config = dict(
    n_mels=80,
    win_length=512,
    loss='sigmoid',
    encoder_num_experts=32,
    encoder_subsampling=4,
    encoder_layers=12,
    encoder_width=160,
    steps=5000,
    epochs=41.0,
)
Rows from block 5 of the audio encoder of a small contrastive audio-text model, named by matrix and row number. Rows with one number within an expert belong to one neuron, the router's apart. Each number is 128 + 24 x the weight over its row's rms, rounded and kept within 0 to 255. All counts start at 0.
Before each expert's rows are labels from the 100 clips, of 14976, where the router gives the expert most weight on average: "strongest on" is what is common among them. Only what is clearly more common there than usual is listed. The data: read English sentences (LibriTTS-R).
# router: slot weights (encoder.blocks.5.mlp.router.weight, 32x160), inputs 80-159
# up: expert up (encoder.blocks.5.mlp.up, 32x32x160), inputs 80-159
# down: expert down (encoder.blocks.5.mlp.down, 32x160x32, transposed), outputs 80-159

# expert 30
strongest on: the word "i"
router.30 [132 141  95  78 152 109 128 146 124 141 181  88 141 153 183  99  82 128 143 141 141 181 129 107 136 116 100 161  94 156 159 135 134 110 107 173 176 106 150 121 124  98 112 134 148 122 108 137 128 131  79 162 115 157 145  94 159 106 107 132 127 151 136 130 130 145 149 125  76 106 126 140 134 115 170 109 137 154 111 129]
up.0 [104 107 104 153 121 124 126 116 140 120 123 131 143 158 120 177 164 143 137 127 156 128 159 120 121  88  87 116 109 108 128 186 126 105 137 119 144 127 183 131 126 109 135 180 112  90 102 126 136 156 158 132  92 110 101 116  95 129  78 123 135 114 135 167 125 140 110 112 156 100 130  92 161 180  85 120 145 123 178 137]
down.0 [158 139  86 148 125 113  98  98  78 117 187 152 134 139 125 124 152 170 152 135 128 111 138 111 138 114 127 140 127 142 135 147  75 132 112  95 128 117 130 170 103 143 118 106 117 129 158  97  77 145 186 166 141 165 137 133 118 106 137 170 159 136 121 122 126 139 108 126 145 140 123 168 104 135 138 138 160  78 136 174]
up.1 [136 123 108 138 152 142 117 148 162 146  70 174 119 151 154 149 169 119 122 119 140 127  84 155 133 118 104 144 108 108 154 159 114 118 148  86 101 155 138 110 143 187 137 145 110 148 117 128 173 155 162 135 120 134 127 108 138 105 125 110 116 158 135 114 159 177 120 111 112 160 136 156  92 111 113 191 143 163 133 133]
down.1 [154 164 131 138 101 112 158 154 134 140 162  98 121 116 189 140 140 153 122 114 120 101 138 117 142 145 161 133 104 171 149 141 171 120 143 134 133 132 127 222  96 137 106 156 125 144 117  93  97 108  80 129  70 133 101 120 131 116 152 150 121 121 112 122 126 108 128 133 159 143 124  88 143 155 111  98  91 174 136 120]
up.2 [161  89 114 118  80 145 116 121 109 163 111 144  96  71 129 130 120 110 129 117 145 117 120  89 143 123  98  90 107 143 147 135 108 157 143  93 120 154 127 138 155 105  96 147 128 168 118 122 141 106 124 116  99 146 137 102 116 115 114 100 123 114 122 114  97 148 112 185  89  99 147 109  93 147 152 164 154 117 111 132]
down.2 [132 144 118 106 113 128 139 183 130 158 103 137 183  93 122 140 166 122  97 168 148  97 121 133 127 110 126 153 157 134 104 152 156  83 135 118 119  95  64 118 135  99 153 144 134 107 133  93 118 143 158  96 102 106 115 169 153 111  87 118 112 124 153 153 114 133 117 169 106 115 134  94 156 138 148 121  85 108 166  81]
up.3 [112 120 121 131 102 150 123  94 140 120 111 172 115 136  96 147 148 129  96 121 132 156 123 123 108 158 126 128 157 132 140 105  78 141 126 160 121 140 113 116 112 124  81 141 125  93 162  93 133 134 129 126 122 101 118 104 101 153 146  50 103  95  98 162 142 162 126 200 130 140 139  94 129 102 129 138 125 102 164 155]
down.3 [127 108 114  98 116 113 140 126 139 110  98 117 125  99 150 107  90 157 110  99 143  81 147 134 128 152 122 152 140 139 122 155 113 144  90 148 123 134  84  91 148 103 135 121 165 149 168 179 110 166  82 126 122 154 135 158 104 102 158 133 123 111 143 146  86 107 135 149 103 162 196 146 101 102 146 137 147 129 127 125]

# expert 0
strongest on: voice: male
router.0 [117 154  97 163 123  97 123 139 158 144 109 134 130 122 113 165 147 116 122 132 102 123  96 155 114 127  96 161 140 130 115 136 155 145 107 115 159 168 168 126  91 169 100 118 141 111 152  93 118 123 132  97 118 135 132 149 123 149 121 128 106 166  91  99  78 167  77 117 145 150 124 125 114 167  85 116 172 125 143 131]
up.0 [108 149 105 178 105 130 136 147 157 103 134 138 101 158 123 180 104 134 150 136 159 127 122 149  97 109  98 155 110 125 135 114 159  78 114 119 113 162 155 152 120 136 124 167 130 121 141  97  97 138 134 114 110  97 131 119  82 133  89 150 101 186 131 108 104 156 134 142 118 120 110 141 114 139 106 145 129 106 148 133]
down.0 [ 76 151  97 139 117 118 135 145 168 113  86 124  84 147 121 159 145 138 109 112  99  86  93 116 116 130 103 122 114 131 132 145 117  75 122 151 164 138 158  85 128  97 108 214 103  64  77 122 132  90 130 153 138 111 116 134 116 144 153 134 154 185 114 139 182 132 146 162 121 154 169 126 116 126 117 160  82 125 123 142]
up.1 [149 127 110 118 138 113 125 120 120 124 126 123 117 158  89 108 154 101  76 148 117 124 126 119 104 143 131 146  87 154 127 121 102  85 143 152 102 109 148 179 121 115 136 127 132 129 149  86 114 156 127 140 181 102  87 110 114 119  75 124  86 122 176 155 133 124  85 119 131 154  90 152 131 137 147 156 156 126 108 124]
down.1 [115 152 175 159 153 133 138 150 138  91 155 122 151 152 155 170 158 124 121 157 119 111 118 133 140 145  99 151 126 136 153 124  81 123 132 161 130 132 129 165 138  99 110 170 193 133 158 124 116 126 110 155 130 102 161 123  78 107 159 159  79 113 159 139  76 152  97 132 126 110 130 133 110 125 150  99 112 115 132 130]
up.2 [136 100 133 102 172 111 149 110 178 137 135 138 140 108 106 156  89  96 111 170 147 135  77 146 133 127 146 133 152 100 148 113 121  76 144 162 126 130 112 121 145 122 129 121  94 162 133 112 118  88 166 147 100 129 113 122 143 142 130 124 121 147 100 127 113 132 116 165 115 117 135 126 152 128 126 117 151 155 118  74]
down.2 [141 117 147 146 129 125  85 148 110 144 127 129 154 114  88 156 107 147  91  78 151 100 138 133 114 132 127 140 165 106 120 201 107 139  81 135 133 116 139 137 125 156 151 133 125 161 173 106 106 131 129  89 124 117 104 158 137 146 128  99 147  78 149 136 114 151 171 113 149 163 131 123 158 160  93 124 150 163 118  99]
up.3 [123 113 122  90 148 121 166  93 178 111 122  96 115 129 131 136 121 133 129 111  99  83 120 101 128 120 121 136 116 136 130  86 127  92 169 120 100 168 122 136 140 114 167 104 133 182 167 124  92 117 111  91  94  93 134 168  73  82 152 167 125 118  89 139  77 122 131 164 131 161 118 104 128 104 124 105 118 115 112 128]
down.3 [115 138 158 153 131 139 129 156 151 136 136  97 109  80 124 181  95 124 105 177 109 129 117 125 136 148 132 118 142  75  90 136 125 120 126 118 129 164 108 129 163 106 130 138 114 148 101 169 116 113 113  94 128 126 102 131 129  69 157 132 115  93 200 148 126 104 108 118 138 125  85 181 121  82 114 125  96 101 147 127]

# expert 19
strongest on: the word "to"
router.19 [188 149 139 138  62 117 121 123 156 118 123 151 105 141 151 110 134 142 152 139  83 108 103 162 125 101 120 113 148 135 127 165  54 143 168 169 126 137 134 132  82 131 146 119 142 127 131 162 121 126 129 136 110 152 129 162  86 176 142 159 147  99 127 107 103 128 115  69 150 106 129  76 117 124 169 144 123 132 129 142]
up.0 [129 161 127 132 135 144 125 176 119 143 115 138 128 151 115 163 137 100 130 180 119 156 137 146 115 130  90 133 135 133 131 129 151  96 142 118  64 134  98 122 145 158 144 158 111 127 120 112 144  90 179 104 153 102 126 165 123 111 118 150 112 159 124  93 125 139 122 182 154 108 142 123 139 127 126 138 122 146 116 172]
down.0 [116 122 142 131 137 105 102 135 115 138 120 127 114 108 113  77 144 201 135 115 121 131 102 137 155 112 127 109 142 129 114 165 119 139  86 118 143  87 141 111 155 138 111 126 134  95 155 168  90  84  99 112 110 149 144 132 138 126 131 134 142 170 148 122 142 117 119 176 114 118 116 141  97 147 158 115  99 125 159 104]
up.1 [162 131 164 121 132 141 140 118 132 175 144 132 164 107 144  97 151 160 126  98 123 110 108 143 120 162 105  96 173 145 153 125 104 144 129  92 128 190 160 137 140 190 162 111 147 138 138 102 164 147 142 159 151  99 121 121 163 143 127 106 119 138 118 138  99 123 113 141 124 140 158 144 154 143 121 117 100 157 123 148]
down.1 [145 134 111 104 142 149 132 151 138 124 151 106 166 120 108 146 104 123 120 177 104 120 114 129 140  77  73 154 146 126 113 140 163 134 116 149 140  88 119 118 150  99 127 111 144 132 101 123 117 130 111 140 143 135 169 181 143 121 198 113 158 112 138 141 137 113  91 169 179 161 118 107 174 105 132 121 159 156 142 151]
up.2 [155 126 163 151 128 137 135 137 110 134 157 121 147 159 118 170 129 139 151 117 148 145 132 182 155 155 151 112 144 185 133 135 121 141 124 104  97 145 160 164 166 131 153 124 133 106 112 139  97 102 102 138 106 157 154 148 118 124 106 165 120 118 136 144 125  62 142 109 161 151 119  92 141 176 131 111 166 147 127 102]
down.2 [142  81 127 119 128 133 111 116 112 110 140 138 112 119 156 152 152 133 131 113  86  84 119 124 132 121 147 113  94 120 133 170 112 119  98 112  98 144 138 105 100 112 113 118 109 105 104 109 114 101 115 120 142 200 149 158 138 211 149 140 139 132 124 128 161 108 114 154 125 138 139  82 156  91 127 124 125 109 150 139]
up.3 [ 99 130 151 156 148 155 145 143 126 165 130 135 128 179 133 107 109 132 152 131  80 127 139 107 167 138 102 106 110 127 122 158 133 127 155 124 106 170  92  84 137 142 110 140 121 107 128 148 123 166 102 109 105 102 122 110 161  91 152 127 153 119 124 137 131 130  73 132 151 127 125  80 135  75 134 120 132 145 142 145]
down.3 [ 70 111 132 129 113 160 111 134  91 118 135 158 123 133 111 116 111  93 156 125 114 130 147 163 134 161 121 146 136 140  95 142 153 121 127 130 149  79  95 103 151 174 142 169  89 127 123 142 122 125 142 150 132 119 132 156 120 161 103  91 147 121 134 113 100 107 137 110 144  84 135 118  91 120 136 112 125 136 133 137]

# expert 20
strongest on: the word "you"
router.20 [109  89 125 114 154 117 125 115 131 178 190 139 111 112 124 134 139 169 134 160 144 107 115 157 113 123 132 138 132  89 110 140 151 174 123 118 144 127 107 192 137 108 116 124 154 100 106 148 120 117 111 144 125 140 134 145 169 153 149 158 156 123 128 154 102 160 104 134 145 118 133 133  93 102 139 103 144 104 203 114]
up.0 [154  90 108 130 127 135 138  94 121 166 164 118 142 131 141 105 159 109  97 142 129 160 169 145 139  99 156 140 140  99 103 153 165 108 147 121 103  90 159 156 171 112  92 139 146  98 108 124 114 111 114 108 112  61 123 138 111 176 123 122 115 124 125 162 119 117  93 128 166 138 111 109 110 154 113 124 151 149 135 132]
down.0 [123 162 112 121 129 170 150  76 117 122 131  91 163 154 141 138 125 133 145 110  92  85 119 154 145 154 120  88 169 129 126 135  92 166 107 145 127 151 136 127 118 146 170 117 127 113  96 148 149 163 158 102 128 152 110 102  89 152 151 113 127 111 156 130 120 117 106  85 151 159 137 142 141 129 110 126 122 166 127 171]
up.1 [126 120 119 104 153 140 128 150 124 128 164 140 134 112 105 118 140 148 115 166 106 137 139  95 136 137 114 132  91  97 134 131 112 146 119 130 107 128 154 128 121 138  87 118 127 139  73 117 159 132 118 116 133 131 174 131 117 114 136 120 126 119  97 107 105 105 133 173 146 140 119  81 132 101 116 137 178 108 133  99]
down.1 [162 157 150 129 142 153  95 124 114 125  79 118 139 135  87 102 126 147 122 133 134 145 108 136  75 155 161 140 138 109 120  96 145 121 130 145  61 169 140 155 128 112 150 128 123 115 122  74 138 135 137 143 159  71  96 101 145 125 134 178 125 131 118 164 102  90 143 114 173 110 121 124 107 172 133 164 106 116  78 153]
up.2 [158 110 167 172 146 125 144 115 134  91 153 120 111 162 119  94  89 108 111  95 176 104 119 134 115 133 108 123  90 120 159 154 114 125 135 135 126 117 145 128 115  90 174 130  72 135 117 134 117 117 136 144  80 147 131 134 115 136  96  95 132 114 159 127  98 154  94 131 115 133  96 136 145  85 158 169 149 121 152 168]
down.2 [140 147 126 102 125 137 115 141 132 170 103 140 118 123  97 114 120 127 145 120 107  76 156 137 119  88 135 103  96 108  96  98 107 139 145 164 154 135  83 123 131 117  74 113 125  95 109  92 112  83 169 142 170 122  96 119 155 121 120 114 103 131  92 127 143 149 123 127 137 159 171 110 130 151 142 149 111 121 142 124]
up.3 [137 123 116 140 123 147 112 117 153 117  90 146 135 175 146 123 120 155 163 143 159 132  93 115 126 132 176 142 131 139 121 116  57 136 101 154 103 177 104 127 135  90 154 118  95  84 109 141  79 119 124 112 145 155 141 129 134 136 112 129  99 158 162 137  91 116 111 152 104 146 114 175 106 151 115 173 103 140  96 125]
down.3 [145 131 137 129 117 128 154 149 143 130 109 146 102  93 119 108 162 147 177  87 123 125 107 114  96 120 108 114 145 118 146 127  97 127 129 142 118 164 145 141 116 155 100 141 128 141 102  78 124 109 120 158 116 124 104 159 142 122  92  92 128 147 123 151 125 103 104 145 117 113 122 100 172 115 179 138 149 150 111 126]

# expert 2
strongest on: the word "she"
router.2 [134  98 137 166 136 116  83 125 139 166 121 138 119 125  99 133  98 114 109 137 130 104 109 179 128 138 176  96 146  60 157 164 139 147 100 130 115 105 107 118 120 127  76 104 138 121 136 129 166 143 100  94 172 169 173 149 141  85 175 111 119 120 138 122 140 120 157 142 134 120 160 121  97 165 154 110 129 124 128 170]
up.0 [109 145 139 132  99 161 106 152 116 113 125 130 154 146 135 169 109 144 125 103  89 113 117 134 115  87 133 105 129  95 190 132 137 173 131 124 128 139 116 125 147 152 138 113 130 128  73 157 144  90 149 150  97  87 101 134 113  94 111 120  76 130 133 157 109  90 159 127 140 117 148 147 115 154 114  90 121 121 113 124]
down.0 [103 128 160 153 108 150  76  95  82 106 151 147 146 155  99 147 127 115 153 103  97 122 170 153 106 126 159 118 137 104 112 106 163 125  82 114 112 141 107 134 131 130 137 123 106 108  99 117 110 116 108  94 145 106 145 127 135 163 118  94 102 135 130  67 138 131 131 122 112 106  95 106 145  99 111 116 111  87 145  89]
up.1 [130 114 135 128 153 126  92 128 138 129 143 144 131 101 154 116  76 117 142 175 136 185 119 136 149 122  91 149 113 100 118 127 151 101 149 143  70 125 141 121 130 135 121 102 184 134  98 123 133 114 132 106 140 138  96  74 154 126 104 129 112 112 119 107 119 138 157 137 104 119 111 169 152 131 136 161 132 142 104 158]
down.1 [198 127 126 138 148 130 126  95 133 106 116  81 177 129 134 136  80 139 126 138 131 131 149 157 100  95  92 121 133 146 141 137 148 117 136 148 105 133  85  82  96 115 127 140 145 119 127 131 145 118  93 164 113 141 147 109 127 116 125 134 140 184 123 136 164 142 143 113 143 169  85 127 141 193 125 112 118 137 198 103]
up.2 [106 170 133 128 121 148 130 108 105 163 150 150 138 131 170 107 113 109 148 142 152 125 138  89 128 109 114 131 184 103 131  69 133 125 105 128 130 114 137 142 116 131 122 134 103 169  87 111  75 130  97 123 122 127 132 127  97 121 115 165  70 119  99  98  74 100 163 122 130 132 117 128 198 119 137 115 148 176 143 118]
down.2 [140 123 139 125 183 145 129 115 157 138 151 123 118 129  89 105 166 187 117 127 162 118 102 116  99 115 122 116 121 121 128  88 156 180 168 106 129 133 134 162 152 104 128 131 155 139 122 119 147 107 111 141 142 109  90 114 105 155 151 128 130  96 152  72 175 150 123 103 124  83 127 147 131 124 105 107  82 136 121 183]
up.3 [151 163 145 111 144 185  83 156 154 117 137 123 114 138 146 103 149 147 144  92 158 145 135 146 126 166  76 135 146 126 155 134 148 103 120 126 113 190 101 148 142 150 144 132 113 122  96 142 100 115  88 112 127  80 145 167 147 104 146 157 120 135 131 130  93  82 128 124 134 123 127 130 109 105 160  93 126 147 168 120]
down.3 [127 126 100 169 114 123 130 135 133 129 132 128 108 130 124  88  81 138  91 114 101 128 132  95 199 123 139 113 174  90 131 114 158 110 136 131 113 136 112 159 119 146 134 147 101 121 180 166 142 134  98 113 100 151 118 100 189 126 135 123  98 186 166 148 171 123 151 128 155  64  83 109  74 117 118 136 133 148 137  90]

# expert 15
strongest on: text has "you"
router.15 [149 138  88  96 159 157 167  99 129 132 141 145 133 133 131 114  96 178 110 131 109 135 135 111 121 147 117 121 126 115  88 148 124 139 146 110 100 151 140 113  96 124 119 146 106 164 131 123 141 155 150 126 109 103 141 116 135 120 115 126 157 101 144  82 144 179 104 153 137 127 134  85  92 134 131 138 125 128 102 142]
up.0 [188 132 133 163  69 160 121 143 168 145 156 149 174 152 141 100 154 161  95 133 156 109 133 140 141 112 136 180 137 143 153 113  96 119 110 161 154 129  81 136 134 160 168 152 189 111 121 154 133 135 112 128 119 170 153 134  93 157 156 116 129 120  95 125 129  81 115 139 139 143 131 114 154 100 155  88 142 119 138 133]
down.0 [135 150 114 111  93 175 150 148  99 152 128 106 169 148  95 133 115 146 131 168 143 118 131 103 153 105 116 151 127 122 119  90 114 140 125 162 134  89 103 148 174 119 148 103 135 163 118  93 117 113 120 129 120 117 149 111 138 123 108 149 155 107 117  91 123 107 136 135 123 111 108 144 127 117 158  82 127 154  67 143]
up.1 [137 125 149 120 142 143 139 109 113 145 150 135 132 115 134 188 112 120 112 150 117 130 121  84  80 105 121 103 109 146 163 157 161 140 134 132 101 131 131 150 142 133 100 117 149 126 149 151 133  98 112 162 139  92  85 143 101 149 126 190 136 130 147 134 108  80 107 105 123 124 155 138 105  83 140 123 136 150 110 143]
down.1 [131 103 124  90  95 108 118 111 121 156 116 138  90 153 124 113 178 107 133 142 102 108 107 105 115 104 127 108 113  92 133  60 135  84 115 118 172 118 161 145 125 159  97 180 116 104 110 124 105  96 151 112 115  90  93 100 167  77 134  99 165 120 168 103 127 129 138 122 160 157 119 112 134  88 129 127 110 103 141 122]
up.2 [109 136 149 129 126 125 130 124  90 147 105  86 125 122 178 124 117  72 165 115 139 110 107 163  90 133 104 165 115 136 118 148 129 140 132  93 128 130 114 109 140 101 127 171 127 100 140 143 145 143 113 168 129 143 147  71 106 132  96  93 128 142 122 180 122 136 132 127 130 107 168  96 129 148 136 139 112 103 110  96]
down.2 [124 134 123 126 133 112 169  83 120 125 107 154 126 154 121 126  96 118 155 126 120 122 101 121 139 130 142 190 104 118 172 118 104 138 110  96 165 122 166 140 111 140 165 142 133 156 143 150 114 106 117 139 144  73 123 129 150 137 135 165 111 148 134 116  98 159 122 165 132  91  91  84 163 100 160 129 137 109 139 149]
up.3 [158 142 135 139  85 139 129 133 145 126 163 121 143 114 120 123 167 140  98 140 156 134 100 130 196 151  77 132 131 108 146 117 157 148 160 132 103 140 146 110 155 139 124 140 147 118  75 115 113  79 137 133 164  99 102 166  99 129 127  97 117  92 148 141 129 132 104 114 110 120 133 171 124 143 176  92 142 138 152 150]
down.3 [138 140 100 146 154  92 145 122  98 107 145 124 134  71 181 101  94 173  98 148 101 120 116 132  86 103 110 155 141 169 103 127  74 158 122 136 130 154 126 126  94 158 122 151 146 102 143 136 151 145  94  90 123 117 160 135 113 109 152 112  93 110 121 142 165 156 141 127 151 110 126 126 112  92  83  88 133 155 114 116]

# expert 26
strongest on: the word "said"
router.26 [ 91  86 175 111 117 113 163 159 157 136  82 115  99 144 142 112 145 168 162 100 129 140  89 116 126 141 133 140  96  92  92 102 146 134 110  89 120  72 173 128 141 147 165 110  97 155 120 152 129 124 143 133 151 133 160 136 140 146 119 143 111 160 127 123 160 100 157 154 120 127 116 161 116 114 121 131 126 110 107 162]
up.0 [132 126 113 151 111 109 155  94 147 123 148 113 134 120 100 169 169 121  84 110 146 157 194 122 136 136  97  90  94 144  90 114 143 135 111 134 121 149 108 145 152 103 119 109 154 111  95 130 120 111 119 157 148 164 124 120  87 123 133 104 109 126 133 177 117 127 156 195 108 129 137  69 118 143 110 117 133 152 118 115]
down.0 [129 142 141 129 155 133 108 104 140 152 144 121 143 158 125 140 100 175 119 142 117 112 110 121 155 111 139 112 127 111 139 125 187 147 155 122 114 137 146  66 153 121 134 121 111 108 145 140 106 123 142 101 142 156 152 125 146 174 156 117 132  97 134 123 113  67 195 144 115 151 133 168 155 110 140 111  80 117 117 146]
up.1 [134 124 123 111 121  83 178 134 133 111  97  92  83 125  84 154 108 103 139 113 116 139 111 111 132 164  98 155 103 165 152 131 119 143 120 145 139 109 143  88 112 121 147 169 120 140 134 108 171 109 159 109 119 140 133 113 163 109 127 112 153 103 109  79 102 136 117 129 109 146 148 170 137 137 147 126 131 101 114 177]
down.1 [122 135 140 128  83 128  64 113 104 141 107 119 125 157 140 119 122 141 101 126 126 147 163 123 145  93 114 180 131 149 120  73 121 108 133 118 127 133 179 148  84 143  93 148 126 163 148 127 160 125 166 116 147 142 109 161 129 103 138 128 114 137 139 116 100 118 116 132 144 114 150 118 157 130 125 134 139 104  98 163]
up.2 [ 93 105 110 127 158  79  95 128 132 126  93 119 100 108 151  99 133 125 161 161 136 113  90 122 104 143 149 104 128  92 143 143 147 146 125 132 115 114 147 141 109 135 108 128  75 138 145 118 114  99 147 130 112 157 148 110 156 110 137 130 138 163 108 133 134  85 124 121 128 152 111 120 103 110 122 204  95 178 129 129]
down.2 [154 135 177  99 122 119 159  83 107 126 100 132 160 119 138 127 143 151 115 121  93 140 101 119  93 126 127 147 140 115 138  69  87  98 119 159 101 115 149 100 147 137 148 163 131 163 108 116 132 118 133 136 137 121 143 141 122 133 108 102 149 139 123 148 146 113 128 177 173 118 131 113 156  96 105 116 133  94 121 141]
up.3 [ 95 136 183 145 109  84  86 119 150 159 162 102 110 132 127 141 153 136 139 138 132 101 118 104 112 149 145 124 126 168 129 141 107  82 158 103  93 139 120 137 161 131 134  92  81 109 138  89 108 159 209 137 170  90 143 116  83 130 146 126 151 161 106 148 102 115  76 142  94 131 112 147 153  98 123  96 115 168 140 109]
down.3 [119 122 121 139 100 102  84 161  96 123  75  91 134 118 123 109 186 148 102 140 138 157 138  93 134 155 131 128 134 125 158 161 130 145 172 117 125 128 103 161 120 133 103 150 119 129 161 116 136  87 142 166 104 140 129 109  93  83  97  97 107 124 145 133  87  91 133 118 108 122 157 131 187 133 123  91 120 146 161 122]

# expert 3
strongest on: the word "was"; the word "his"; the word "he"
router.3 [ 97 164 116 108 104 135 165 109 117 155 115  89 128 141 107 152 150 103 126 112 142 176 155 109 151 163 171 129 131 116 137  93 121 101 118 133 117 133  82  98 145 123 105 115 134 134 106 124 132 144 147  93 133 129 145 116 109 102 142 154  98 107 116 156 110 102  99 167 173 135  96  91 138 162 154 166  88  89 104 108]
up.0 [ 94  93 117 179 172 125 152 115 132 160 130 118 123 114 124 159 130  99 118 107 118 162  85 146 116 114 100 120 197  94  97 159 145  98 106 139  92 151  85 115 133 153 107 140 136 124 119  98 137 117 168  83 121 120 122  77 119 125 113 120 109 163 152 122 112 105 160 129 140 128 127 120 121 141 126  77  96 165  92 113]
down.0 [146 123 109 141 124 147 136 167  88  87 154 129 156 102 123 115 146 129 115 136  85 128 116 116 173  97 182 156 137 147 144 138  99 139 144 152 113  98 188 127  98 122 125 135 145 121 171 128 111 133 153 144 144 141 170 144 127 139 123 125 140 120  82 122 129 135 121  78 139 120 188 146 122 101 150 135 141 140 148 157]
up.1 [103 128 137 109 133  91 123 139 116 116 139  89 154 143 139 145 150 115 102 138 101  85 154  93 171  76 107 144 101 127 140 200 118 117 163 142 122 193 115  97 171 140 141 112 180 119 123 151 142 148 153 122 134 161 120 106 118 150 105 125 158 120 121 133 124 155 135  96 125 116 138 132 134 135 123 111 105 119 150 123]
down.1 [112  98 117 133 136 118 147  91 151 133 105 169 130 127 125 115 109 105 150 127 141  93  84 154 102 103 125 124 138 122  95  97 109 157 115 124 153  66 100 123 151 130 106  94 112  96 136 110 118 161 141 123  98 151 125 115 122  97 140 143 118 113  99 134 127  81 138 129 156  71 130 104 172 131 147 129 114 114 190 132]
up.2 [163 111 179 114 126 151 137 155  98 126 112 104 101 130 189 113 109 120 101 147 127 136 124 129 159 132  97 136  94 122 133 149 142 129 116 178 153  85 155  93 158 143 113 152 121 132  81  85 110 138 120 125 132  89 144 137 141 156  90 130 134 119  95 160 153 127 145 119  97 155 136 111 136 149 148 143 132 144 155 141]
down.2 [109 111 115  99 142 117 130 119  99 151 196 106 146 132 165 154 208 122 139 162 127 115 125 127 140 155 142  95  92 113 133 124 139 112 127 136 110 112 131 148 105 121  87 127 121 119 148 138 125 139 155 121 118 137 132 190 149 133 126 112 146 102 151  87 147 100 126  97 141 131 140 115 139  79 134  95 126 145 145 121]
up.3 [132 108 118 112 115 109 104  96 121 142 136 114 128  95 154 125 148 174 128  78 117 104 179 123 180 164 106 124 118 128 111 136 127 112  83  82 143 108  79 123 125 138  69 120 115 152 122 135 129 128  92 131 133 111 150 162 146 103  87 158 149 114 139 120 129 143 130 135 108 134 101 130 157 129 145 153 175 135  95 117]
down.3 [104 152 137 152 140 114 165 116 110  91 133  88 108 114 107 164 148 129 162 129 103 106 149 155 157 135 107 162  97 118 100 152 159 114 156 157  95 129 119 130 141  92 131 148 168 125 122 116 142 111 114 129 113 148 103 131  74 159 159 133  95  95 124 147 116  96 137 120  95 122 145 119 143 153 137  99  83 104 145 114]